config.toml
targets = ["instrument"]
norm = "batchnorm"
stem = "single"
learning_rate = 0.0028
shampoo_beta = 0.99
precondition_frequency = 32
max_precond_dim = 512
merge_dims = false
one_sided = false
gradient_noise = 0.3
weight_decay = 0.09
Rows from block 2 of a small sound classifier, named by matrix and row number. Each number is 500 + 50 x the weight over its row's rms, rounded and kept within 0 to 999. All counts start at 0. Numbers have three digits each. After the name is the row's rms in percent of the matrix's.
After each channel's rows are labels from the 100 clips, of 14976, where the channel reaches its highest value: "lies over" is the class under the peak. Only what is clearly more common there than usual is listed. The data: synthesized solo parts of chorales (CocoChorales).
# conv: width-5 conv, dilation 2 (model.blocks.2.conv.weight, 384x384x5, each kernel summed), inputs 231-307

conv.329 100:611473508495544586431497490473424554493580387552545502557539476383478560522425436515461501447447474507487579526578463601457468570526523461486600466540528517521566487491493555485502491531513483499563463398572470477436477493494562456
lies over: D5

conv.69 104:435488586616498460454450496487551495501509397486453531593467510475507481460508535477497484466447461510581421523478539466500492422498590373570516444495534581563507591579495546531439462460497483466510458585494552510495401566450468434
lies over: B3

conv.213 102:605525449434463484486484519479539453381490477418530491530501435509429508451497566524614626531426526487435491520517414498472523482481444528543396600531510473491525530545511549490444556504532571448494527519424445465510519506590554405
lies over: G5

conv.151 102:532445562448505462484533579521408534551370545472533538536616531477591427422424457491480500498409393494537579466366512505446500515484546447404478483567507546485501463563428520414533426481506553499508505486531541543477458469513528507
lies over: F5

conv.46 097:492503533544474507487428587505560509499532488577521498516443434522436555503523485434464462477500497436524538533509517552450503480492471487548542496506484469485521487573578459546482415561540542511607524451524520570509527436505522459
lies over: G#4; G4

conv.153 097:476521527443614525465519533507561486454487499506511475521538544508515533512456490534442579455534483511485558578516492475538448514542549466552529599470490484573539546438521500492478516527502596506619500470534474513538600454476484565
lies over: B4

conv.269 105:498545530589416521481532353523446501430473455560471407426551493489449504580578581462531597435425477462581498507507450555547470578465557528560484470493499404543499533532524494449485547418473447552481478488504346540516432523497549472
lies over: A3; A#3

conv.103 103:541482584483504473489542519444483398422446466502560484558429386483456481486501546479431511505546449477475441554582650468518434500514512437539471575593595506575530574489481493475440500553479489553424465452483537592533502545440580507
lies over: A4

conv.101 096:446461524443594506385473526452530532476537474492584494534439442501424580474524511455441482507502535579488472477513486399469478476612487535617425526385479500484478471515544431508466521498488501539497370439541501541393525483497518451
lies over: D5; C#5

conv.271 098:520533467501512564502482540453402449421598461510509490543503562557524443485465523488585490476500416484432565548474495501614496503658518493600504496464477489445532530497510547467430458500518482455485495444532584484497551535525475394
lies over: C#5; C5

conv.111 105:478508532475485437500503534469511455504524541531536554532501517489473508466531542490484538550454529513515527534526639500463512548496455474498539568505603567523393546517586520554446481648473460546453567488547600493514410556576497504
lies over: D#4

conv.179 091:457555518535454511548463435551431471494550475401457433511498494520498409434561543508588433434503478536477511520539414489525443387504434527403521467406474426494506486527622506531453481585502536633538482446459515506532504523592524525
lies over: silence

conv.135 096:538486534496397532543487515457555505555496558536544517460495531564482541530609489486621476474513531484576477618484452386413471496414471517468434386417498519488636493490449426509516479485549481588451493521514578477476489501479482480
lies over: E3; D3

conv.207 099:577478414548569513460496528382585510483499550496533473595491655576440400391441388547479521546460507526501470550480549529519503456491561532439553467440540437491452503534482499466529544473557510411584474509467618438545511500439499471
lies over: A#2

conv.168 100:485590463536502517570465521541394436513460388483539511481539459506434470411426469451481457468543515422517519496583511453492486529437562533601406504559492496459521515529499532471530503460459558478399529635604502465516422566498469546
lies over: A4

conv.51 095:450546551492488487427498576571446531569524522514486540495540526465540524528449471454425467503582439468436472472585562475589485530512447472522488528452545533520567542539508575447435513438576542500456442506534531452495462528499504454
lies over: D5; C#5

conv.372 098:419463483502477433493488560517509435477575452470478484512447552668505501448524471490509560513501483415545500427526394482512459444464557403464466506369576469471484540530493491591587599468478583507570529568541473515582522550503475417
lies over: A#4

conv.313 099:509441473565421459516516494478507504559514435426569539447540484459428461435522486550519534485583440589522450519588548455476487497554507520473503567449490505464518530459443436539534554540532492518525536588502531413412446471399434459
lies over: E5

conv.47 092:508533500583514594539527516485550496553548444480578521549470516570552447470558402543570514542370534432496492520475493493562500502553542511433584503579499456478449398555452421435515556489512485550452503500368519476535488422466456477
lies over: C#4; D4

conv.284 105:467408510503552506467488581480498498427554507457527492421497395460560437451458558475524458513455470477437457602516461470526545468505481529558502573506456535491479464554464545503436485597452495504573521329517516500461535634543462516
lies over: A#5; C#5

conv.146 098:506496554510488514485441488550446483452473497538594531525421463526477501428573510563575518501529564476460448499493573453582486559502465496441479418456660497414517490492602494542582566532509537527405533499466461582503496560548588428
lies over: C5

conv.245 094:433509581511595568441499509579513486484535501526404541452475399495515522458513482480517526506583520494533548516499499516567514520416487560533482474488454508448562493428527504471547473507475393474519537516504515521506499546490521461
lies over: B4; C5

conv.99 095:521554447447522420463448389504518540488479591434521559471590507533597453498493504558546451431466527524513457491592542485500493457532398495503470611547517564442476449560518538529462433492467468477460488458552503560530465541566409543
lies over: C#5

conv.279 101:517498504424523469596491537508471459504547544556593509468567442452545563496568459522433444483456480490433406426496449451525528565436471556423486516524420510535429488450516595510487442478476527514472519588569553481525489423409482548
lies over: E5

conv.258 110:517593471470491497474480421525493547536546495523506529427509631490447523485542489483527435501479516493471578594562503525473473580535536501550481591460515485367544413484596536501450436570498508428491528503475554538524518574465477546
lies over: C#5

conv.132 107:465486504492444464484531506416493473475490463559568544530489506448562484544501519559544560429512514536517580592452531483504472540564439397541498513543489552563420541485447491512408478510419470492538540528514445514561516461545468589
lies over: A4

conv.298 103:481510489531524551554506532491544451526471485466453581495411529440467433530548516437478579519459374496548453442471547529511526413492488540461488464652510582585521512529427515463495545456390554462601499451473463595461439419640574483
lies over: C4

conv.217 108:467488460547534625441502561449509427423501517363458439571515495460408506557540524578505458456513503493383458465499441457474467441498537429470496491550525476492456502517536479483497425577447528530487560497411485464547446479512415535
lies over: G3

conv.200 105:539542526472489524450490521411521492489510496505543438535414478495477504499516414493553451460457540511456562463486597555491485505500458529462496591452504528459467509455517522484459496518463583461491477520567433642454513574560617511
lies over: A4

conv.145 100:512549534519514456536496542526542446440455448592509433518456489466511513475499515545550534503551536552546370429571491484541514511541470530493480436478522485558439438493491451464424530559459519502411491567550434485499540527436514422
lies over: C4; C#4

conv.205 109:540465522566477518490460486498458477534470424544552511547509557503453490495475462406498525486487490524471512511520548489448435493533506605462587469502520477569518428445462521589499459572471586452504486489473428406584586454500558503
lies over: G#3

conv.293 092:509579527514479519421527499472443434491536435428439494571513537559452456415494474495547446466598443525552439453644488513459521565467432510514516443524482492523484517519465421498436463443528507369467497522534483530551510423443418466
lies over: B4

conv.286 102:504515438419472422483452563559522456541550528496533553514456566527488554540482396564620505574487593478575438416516491564423549473495587458404494452520471479517602521543502501471564551445583552533568474537467471522538510474530545506
lies over: E3

conv.147 097:567432567485488543526492509436522566467479536406523475500431546511535524527462537483541378513584521544552484516441547436473526569382509444348535465457565479456587547565505580539525510474566576530504472454491534578499511525430557505
lies over: silence

conv.301 111:528455440494492580347467532446423445535466535510436442406545557484408411393440476532433450540472514484545474529536430508503470496445450492456544458466512556478421549495518502524404557384477576549541455417481427514481533562525557414
lies over: D5

conv.294 102:494528430481572563450539487534530537427459487534537513374455563621501481498514473563575490580443481485516563566503523484569464538534472397497454467599448533566440555549481525481518531434483571398527483476534521525470515554465435368
lies over: E4

conv.375 094:502500571513601506560485418407502500497509472559488527511491473522602559456410566509520561585530485391411498524501451542538543539509515482501462502530444552445473498536557422432472474559469501490486535631587452566499524508460497488
lies over: D3

conv.339 100:503531485450551514550580546492413485482525475442471518541501487555532594515504500497469514511521445466520465461499552523563508559484504431546554466508460517510532484488557451475410569505457432517540473521481382434494457621451447561
lies over: A4

conv.163 100:529457428509518522509458450495516499462607586498452571446611540426484417462565506473524549537460599513536579505495563508547479546451474511489486471484476506509514512505557570491576493516490479456436497449575401494430471497490569391
lies over: G5

conv.341 105:536566533438524512472558462521428381499488463490558451465505433452467504526456531391495450513417477597500455476440556464603585555474406529458448581455528411495546475508547529586509562462460467462494519524498487481561447615508539448
lies over: A#4

conv.214 104:466528439423548430501500498489483469410375452432429427517484534499529502484460553487480436608442446521523511516522499510440452454508396472503450492600444479477563567470470463576475498401418462594550484501415485420460529520552460499
lies over: silence

conv.246 096:450418519432580522505498446413558528608482447524557480534514500521468541522491462469497398571489493522519559433425547483554479591598483518497599523391531458490502475626506470477444513559523391562471482479522561517515500515457513402
lies over: C#5

conv.317 083:478440489535525497436568535564486533617480561570566494465441547463524492587531501546576498413442512439476490533545451612537462583494532594432572497487420490538479493560549570514496468531467453561536511429499552614577529538386423393
lies over: C#5; F5

conv.275 104:452509503472458458560504464397529532548541532515474512562447509582524445547585459411538525473415491544555499447520495467489445515493408490473511461480510472534493509429443494434500434438510458483514499581506567562478486403511470527
lies over: C#4

conv.93 101:550494556583531413496518566536451530451438545558548433566478461460443516594515477587525498478459531473513510456431460536539406403484543519531574500482586457507564504537502536465467545478484447435473541528458553551418418545549522459
lies over: D4; E4

conv.274 093:399483499483493496501440405617448488439613468548467425440544482486457565448456570497511504462488509535505460404451517497467538398480471516453448454434483425464517576518519402494434530503476478520451434493426514430499455475533527498
lies over: G#4; C5

conv.382 107:458653471496460517478589517500461456458501555528449599488473478538524569570521586498509416445515464479437495412455585449487503523467473520538467482504484553596448451497524470467537392680477511507484474494459483477450435582480480529
lies over: D#4

conv.121 089:491482438572465506503545519463444508597549517431544491561565423488445485458501554590581450472573463524540465529497457456479502521516481607618512455559516456542468445512588552419465482486516552530431423427445526620524485578608376565
lies over: B4

conv.331 095:554512569550465522516453500471484385513665436525516511509560480489415494429538504572500439479503552560589452412490451563442509528420411524496501413492538555470549504478508443478474413468430546537463483477521495526538466541571564532
lies over: G3

conv.225 112:489451488526597469474560502529542411492482514444579492509554529470492491556448500514523550583554417456503565538484491412578557491501442553466500542599531525493414543464550501461460528520491465521534497618448557396502545584547511544
lies over: D3

conv.194 095:493504513494479351503594571629502509623434472447563462548497552508518526552584573436491485477612490561469469541654515507469494419555466575593517484533513488532612492484451503465419505422492513546576481499497449424399517465511485523
lies over: G#4

conv.242 102:464593545554502441484519533503465491528542499505451517415463571497500553434529505484544407523601447476529442528472524494469408496496449385516515561511480539583467490495612429484580454473517509539490487507565517500580477482508480564
lies over: B4

conv.243 102:433458515526436565483481468524516433605489539596435540509481443549530548459568493596437452530447500479444512352426548504462496507439513421451482487435444523509502511524558473501403460472430481532474491510484536478590616506630509512
lies over: F#4

conv.68 101:506533460477526522523479447529461519443551513474518367484373467462493531433490579444458526505460491463516518538497488473490455562535498542480463473531550480522410580462472555508548481452390533465539427523471485470470477528550471487
lies over: C4

conv.318 106:571444439568481465498520486462402478505462513594462433451555451408422467520477480381485482522446379535592481459563464566552541549458468430436486473566519575467423499565586536513536457525484419573461547527513542498579516533473447555
lies over: D3

conv.238 104:549414484487509482467398508531475557500588479557420483535528531450499577511523521444490519521529502504477501446458459599470540482487454587495515452516465446408416618493489461527473513521477553528546555442511479482521521498544574417
lies over: D5

conv.84 092:426535502585456551454586556528578527453533569564544524498498544456473543524502499467491555433418487496552534506429486512477517541458445472472491507459562506470454390632403350510552487448502585502453512528507475424483416507574513450
lies over: A4

conv.257 101:472533473529476473510354496511500535550450474559537509520452525626468534417492523521522471512472374511414427544483441452471476432496513439514476426522480524457543425461488471482466596431447384520564506418446581495576601516442474633
lies over: G#3; A3

conv.234 098:372390461496569484501537584555497479444463503545522599543473479512496512530458430500536470482509529480481477498542522532637482505477515531448535499442530496519431491492512497537545542476443476496495459413483469614550514466483434500
lies over: D#5

conv.57 102:480448510518439467396529488487493506535473437442550609499488567475455386469495482441511465449555552494593524500535560452468461491426474570433449482553417490559469558487478487569515473459515465502434500449469556456467561531471444489
lies over: G#5

conv.322 110:525533604432510440456607557442462520480426519461546489577517518481441457497540522476547485457438499499401542421592519490504504469477429504448525444457545519434506518594527512476455550499498513433548494379498460567500495464455586466
lies over: D#4; D4

conv.113 105:526538513487525481476501481518480496447430426470539546490476557426553579450486509421628516515507446464543540425458457581415480446385516520466512582539493527529478478412557466474526463532478430434470492524492530602529532502393425555
lies over: G4

conv.338 099:454508627464584516484569583430446482442522440404487488470452480437472553546545476438512460465459522487501532514562522526519487508525525453509475484471604578407507589529458528465569506562473571433521502508508519479494505519495521571
lies over: D#5; F5

conv.221 102:515436484541563527489495538558538517472440467482420490518591481578492465440575506547478484485495531480509507471510414524525542532482499474511544471480572471532619503512499480533501410517559434479398438482538473498413416503430534549
lies over: B3

conv.367 109:490443513501497378526446593552441639487521535448433465556473471509544463518520475385434501510506513456495452590530542538479549564541558514531592541552429473490509497537487508474423445495506564530548486520464431512464653488422473553
lies over: G#4

conv.320 108:509506529471510458506484545494453481594453503422485406448449455539503486482417501536457458524511435463525590531489558501465499472592524472540468523498583512452504502482500516492492511598494614554588517478554500598435499491493509491
lies over: D#5

conv.74 096:479470458426460459587484435514490523405539508526530442467422468454460576579507506488527444532393453571571490535620491512507509431518550436458556443487496396474427489415552516540468442495478568551581522480586517527471444528466516560
lies over: C5

conv.79 090:520395672429460539501436439465615498469500543483525507394515509532386558542541488447452488536541458478497471526551389540449534448501523445506507506532605581507510499512487529531483478544486494409468448507534473425542500624473495452
lies over: D#5

conv.236 099:572596505498541476498498514453490516443492522511514404476537546515620517436473514513525467365571629534509535453594567544494536412520534411488438648562488469472518505564501493455507537523431495536445496528471490498523422512439541594
lies over: A#5

conv.321 093:421466384537521431456438435607522490534374348472404515574525584466499504554563520475473554530540509464530459447586467507456516478514501405467507530501435506419490430447496558491509551513468487459519430467422483549441540505489557568
lies over: E4

conv.141 096:531548481479523575521506542540507652526507573538435476510437540474546554468503517462525510591402496418550436469495505488561605548460514477489565465448535516489524410547463409520526571562466521490503517543526422459384546459593524511
lies over: C4

conv.186 106:516538400427485498551580664536530501568493523486564474460544515484576457463481550529513461435465538547469389518549557488574584537453527455482486467489428462470535518486531394537543550437539518523456487499499411418481513379594506594
lies over: D#4; D4

conv.353 101:508479455438551470506434482536507540497419536460551542445626536476547458509458500397606411455545609431472450465473530397443458598530431512501524561455515524453476535495495469456509534491494481447500467507484589535530388471417454464
lies over: E5

conv.198 104:557510492452429572457402405538551456523468478510528528512471514407479508421515627505561504468492416632493480456533493475502558474465541495572509572402493428493530512519556521517600500560484496554555523594486531478568557531537455564
lies over: E5; G5

conv.5 109:536465493543560427453547480427496477299581461444485476569591485549396510539503480518536491492428404527454420589522441490453561544431497495412518515438479505454431548481492539490548461522473445538528550486499463413411551539563579441
lies over: D5

conv.328 099:478486439481489449509469609544527542579545471561441454542552512515371589503481461459566580530488517464440496541512493458522471535465542444509498456467439481468556432546500475556515403536547584522447614468520464429538492412458514502
lies over: G#3

conv.2 100:447422511568534347478484488437480606377541543506454542482516554515486561560495585534449438451465460531531504521521458501520552559479482426439569569474552547512448551432477435497467558509518462501567551585431478542493473441493504447
lies over: C#5

conv.188 104:466520531454475496497539540538680498548477451490445506537457477449460485462568520556495431519427350579499494455455495509473484518490486482497484549538475489503482511587531527413559475559491504511489524529496524455503461497537628466
lies over: G3

conv.94 107:456467526505458491514531426469557514541528430499428455517550532508520498515467537574546542462528433558477469520533415540544526496492471448435486591441512449496467551505492468413483564511509565537471460545520487480519506451512490434
lies over: E3

conv.252 101:517536546523455540409459488501515508443531539480463510516495532491417505456500509508481425516492489508514518483511502523484493451491490514461424547456557482557534542572439498468467485493478365511357377473434371542503419487528538512
lies over: F5; G5

conv.48 094:473596467426545466496585498494652590540496537436545538441457489503515486460479403496584505462538514631585458458408404416404539504546517480489540494457457450548401525477535547470440561447456558528523501462400484468439516497466538478
lies over: A3

conv.319 103:426490550471439441574582467465520513486582563622488538495452484414464419392474496413506510528491439428502393487473528466432483430533506508516467448555536501561384461427577463499444476479452421541482539485445510581494437463471471457
lies over: D#5

conv.290 095:514496487534499538485511537446490502432553458517501565467489537472391509498465490426570517434417552545489552564615409509518500399469498478479421467484535504537558432461583507451611504529483513470536563478453524495514561443424572569
lies over: F5

conv.265 107:489538495496476461521472534466538506480569489499543520431525542534499564583493477464525454462517437439459523554537466566503470447480505405501391537482467550536446497589547444519518388356575440545451504596606582549406513447421436548
lies over: C#5; D5

conv.136 101:539539500578490491583487529549526547446505562487533478449647498504476407583555490414498520572461533440524441509497470460447487428555483594519540533551446429489514465513581447456528501495546510546534520406561507513467572515477478504
lies over: E5

conv.77 100:508486538451450530472518462516455461524587405425557451516521523541452430506525449466546542437459537598539455424501434433475472456530486493430486551528469534450464473451502595484552420463473499545449434499446482457500538516561569476
lies over: C5

conv.11 098:431518449503522467603451536431497473515473509501595475510551539497527563502490453469517446507387513539483510616452527576452423473413515488539462507537485553474513427475510570587503403502524520505467522559477467502478472512547497509
lies over: A#5

conv.167 096:490498578518572533464542510582551554512392507525546502582493409463495469417574486514534440503472466508534454534560476546466500571499472451432453558579491551424443440555512590473560455506501478545523511571551489547503530572533541378
lies over: D#5; G#5

conv.195 108:502455520474557427570505545582492513450434519464457599418535480550488536499536507472475528511541513532510477642466441477461461456565473578529504526625521561449488507448495555465524604422451512501569464543463450460423469453560517459
lies over: D4

conv.115 120:525466453500422497437547573531396504499437535522522498516566354563481479496528537520484626428476564423433463621487543495520528366448596514520368442501464405539510485494463549520480443541477539445403502498464513429502506478554449468
lies over: E5; D#5

conv.76 097:593463613518500533462437508470404510470479523446499516568500560507509491540548498553560516508531481440523387468530470516562550509477469472497490591461382520507430606555531455551438451509492426477521499495496633372600539516526439533
lies over: F4

conv.364 104:523455447509475451517490516451507574513497467510454560464556425544484475384486452527546470573532502390462470571405522502465577584466473516471494509541434545510573524532528441336575541448483438490501475518514413494440489494498441491
lies over: B4

conv.43 108:493481475518459517487566537448512465445539512417508512535428454470438484461443426454575456379503514547551480562436610473426443509535456560501444514366495554555541547472549461532451515484593518404593468471515557586435421592517457526
lies over: A5

conv.241 100:518584517463496487519563457549466366461514521532543444557476507499503520508485483500508464543484528465454477498581426446465490558599474469531573506566628590545508548537467386501601463442499536454543572473496628560446428469515493511
lies over: C4; C#4

conv.359 114:532515453461483456540461548486502470552611450615461556428563441422483484496499570531451551505460571463478491476467475558547477548543403478608481505498468561476592500527530483472613507532459419487529499573493538495544469531483495396
lies over: G#5

conv.23 110:518468461467561424573544538485451502472441575526544534423417441454421512601445460454477511505482496464559485421437413449387574557590477483536500536440399501599406446492523467508550494461441483492501426608590455444540493571517457394
lies over: D#5

conv.264 105:577531496433564508470479525466532528514569532538523548465453513632582527521502546558561540530492456497516522406429518506454447463538442471541514588484477489509535474454512433490452552543478497526567580561506488524514538447511528535
lies over: D3

conv.50 103:525516596545535468457496489503478457602548445450467459418421450433589497492466519469537543514550523461493448544524510466535476522585392364576484518503574435487525541442540557532521547470491440505410417579431504506515540453489513502
lies over: C5

conv.164 101:473487549643499535457495535386504592586516485557522434494499529433487439522495592484560510513434502578545463574528500560504506547519439410498604408430530514537434489414496495453470558405487511437468385456485518544458544478549498626
lies over: A#3; silence

conv.61 099:492485465451505495453505464541564425494437483449544514480578592410498589560510525540460494432574503418559379484562633469559415499505515485508503570423493441492581486599429635387488538518497599444435457481522529423480515473464423580
lies over: B4

conv.158 109:387530416548444460466527605515449510469436495532484607498394483553472514504652469452488553508491408468449564502515519488509480453500446539491576489475498510477498520502558479509466566450490450599471477484418489659528556500521528407
lies over: A#4

conv.357 094:576499493444512476632495484499505424477628481500483474534463507489515550565502550489485546535496521535585506539456526581552513524413499525536570472457574465503508485545549602510478529441473535583526488507481557439455531476531497534
lies over: A4; A#4

conv.108 088:438539552584465463457518449540363527541556545514548604478492501486424457566493550510505558491567497475511446454477461503418558509514503452552491599506456488504486435454528576544518540504594533556503504491529578424573547438445461524
lies over: F#4; A4