A small sound classifier, trained from scratch: depths [18].
Rows from block 15 of a small sound classifier, named by matrix and row number. Each number is 128 + 32 x the weight over its row's rms, rounded and kept within 0 to 255. All counts start at 0. Numbers have three digits each. After the name is the row's rms in percent of the matrix's.
After each channel's rows are labels from the 100 clips, of 14976, where the channel reaches its highest value: "top examples" is what is common among them. Only what is clearly more common there than usual is listed. The data: synthesized solo parts of chorales (CocoChorales). In brackets: how many of the 100.
# conv: pointwise conv (model.blocks.15.conv.weight, 384x384x1), inputs 320-383

conv.102 102:162093083143127098107075088135119148188124160176124136078072123110148145091159160138151144132156145186101064224088166136150134167105076145084082154077172172083137142136146146140114110133168138
top examples: horn (72); double bass (28)

conv.274 101:152108195130131154163158127152090149112117070140187166132109158167168146097123069169107088150139156179088096157123099092070057059131094141112169123130123089077135192150093145158156127189182115
top examples: violin (75); note E5 (25); bassoon (25)

conv.319 101:123152169109095137075110128137144133126152166154097137182197154127178147104164117129156132104131107123174117161108117079130109070103202141114167132188136114186146099150121080080122143137147169
top examples: violin (100); note D#5 (28); note B4 (27)

conv.340 096:138121132231161138125164140178145167124097100123135085094122171102139106135110137157079171106081086152122141145116110131173099188163095050102088125113155149123136150127141172178122166114112147
top examples: cello (100); note G#3 (28); note A#3 (27); note D#4 (27)

conv.354 099:084123088169103090184173156137118148112104096086139116090078124120134135135049083146105102160142118090093124096192076112148126147193128094083133161100128146136107140164137148089142175131097128
top examples: horn (100); note G#4 (37); note A#4 (32); note A4 (31)

conv.183 101:065120159155140134121127147152143152142081178132097122093089098135127113120045070100113168114132178129123133140186135115099173172144140141113167132077118143129048086207202165142102104138148072
top examples: horn (100); note A4 (32); note A#4 (29); note G#4 (27)

conv.249 101:172120099089086109184057145071157122133138086142129141147118078115128105093134162128131131083110120108146136058128080111132159128184164092110183186138095154118114138122156133109147137123102127
top examples: tuba (100); note B3 (37); note A3 (34); note A#3 (28)

conv.120 103:149092190100092134130082100087111163105134147114171089117116103131124173093170118127089122122159109112115128101149105111149097093166194106183100121152145126130132066187171086180174072156153169
top examples: tuba (98); note B3 (39); note A#3 (32); note C4 (31)

conv.54 098:142157164117116079156097088079185161160137132097116090142111088097114052182097149147074152119142092146095156195086098147135132113194144133121150124127110067124116104121110170110148154125162123
top examples: cello (100); note B3 (27)

conv.307 102:132124101161123177167106138090125130142187120128114110144139126129113159133097107133148099094096107079148173092129094112166114144081150100152117107114108101123112163090081098099116135150152135
top examples: trombone (99); note G#4 (40); note D#4 (34); note F#4 (29)

conv.62 100:108165137103144143180104119113097163146135163160183152080105149140174124174126136159145107098117096108177117109101131126028134126140087133131157089137149131197141131119163099158119137127162087
top examples: tuba (95); note B3 (43); note A#3 (40); note C4 (38)

conv.205 108:144119095137099093171099147134116169133113133113155145137067071102134134173142175133156124118181133095124080172125101185159099185132104086121106147177152129107131042189145111131134101134160152
top examples: tuba (100); note G3 (30); note A3 (28)

conv.10 094:129130108090131119169136066166121093135170123067132103090125124170153095133090127144101176064186126132154133137096129131121154126113080102177123142143144167115173111121126104090101073104078105
top examples: horn (99); note A#4 (39); note G#4 (34); note A4 (30)

conv.7 104:141154137108121145124177155125165158089144141141080088166172126103113120189101108114159113088119122097180120112065193058170184197094105162096152077135150151122121102124139145107086122113140123
top examples: cello (46); clarinet (40)

conv.300 099:163127128158124171078115135091075116093153190148102149071096134102124131102089100127125105116172093119071097108126072138118124158137169105112057135147141155109165124141165143125168148101092138
top examples: cello (100); note D#4 (29); note A#3 (26)

conv.12 101:186035131135110151149160130145139174119156113145095133128102151168150139120077165121096171111175139104093141111145102144154163090181127119163152160161102182077141158176098125144105162098115140
top examples: tuba (78); note A3 (31); note B3 (31); note A#3 (26)

conv.336 098:133140106157106130142149124106138044112161120115169179060087115087127141176106093124172170165108097136109148112102148135176113128177134080153145143125150086131126144065170139143159081143135150
top examples: violin (97); note C5 (36); note C#5 (32); note D5 (26)

conv.117 098:082143169132079128153108139170142160120125158163107102164070113150118150151085078134127079147043082022157128134080165129084091147153169145179127114135161145126133120179115168122141077162108141
top examples: trombone (69); note D4 (43); note D#4 (35)

conv.45 112:215110104151075113139196151075127142158165142168097104162175160143112158158051086136187120065097077169184156160109135114089146166122094146116147082108137098147116152171106155123128106100182136
top examples: violin (75); note F#5 (31); note F5 (29); note E5 (25)

conv.162 103:193176195030131159122161167146145138117147119128119095189120129114141157140108172135156103151144212129141170135122150116144113151139082149128105111139096081125125200118111112151159122108129118
top examples: violin (94); note E5 (27)

conv.383 106:100065118126170151142124107109177093169092176087076182144151122100137160097138164092092116077177127129113087161119089107137134104083205099149094085146182144105159101090088133124123091127085143
top examples: violin (100); note C#5 (27); note G5 (25)

conv.34 094:123120078154135082150102108124141100121086182145137141129106144178140149082066078147127151130060110120084161132108079119215075118145134096135103175147130113130117105116128107186107134148161129
top examples: trombone (72); note D4 (38); note C4 (27)

conv.39 096:107103116163175089125148160102109068205091064116165097116095142145165092079162211116143118082151107098113130126190147111147133130083119139173108192139153172116083120150081139152170095171149100
top examples: horn (100); note G#4 (36); note A#4 (36); note A4 (33)

conv.374 092:177062173142101149181122163141181122121115054148194132148121142103097103097131113154183181130117132113071121065122100122120154136151097135137096202132105086155102085090115131142110097082119123
top examples: cello (66); note A#3 (39); tuba (29); note B3 (29)

conv.147 099:119081123091104124116124148168085112195094058065216155165098088068163100086059135175160122103135088118126148133094135108147142112145175119156103171090111129152129113138062121144146080116147057
top examples: horn (100); note B4 (35); note A#4 (32); note A4 (31)

conv.98 104:060155098158083163158123128094163129097085168106145094102101124160092052115103155180109157187173144137092112141112075087158052134147061150127110128119085161130125082102096156148137156119135180
top examples: violin (99); note E5 (41); note D#5 (33); note F#5 (32)

conv.202 112:136136119157029168126148101164088203079105155114083101135115110109162150166166149070070112061132134171061094154162087176127122136105104113174141160142100095109153146087096123109137156128098093
top examples: horn (81); note C5 (42); note C#5 (35)

conv.155 098:163139136132140105117078161160082144125084186114156119114180168116186100128060177107120164065146104114094115136079107113160079183138143147112104159097136168158141153114122095095098133093168139
top examples: tuba (89); note B3 (41); note A3 (36); note A#3 (32)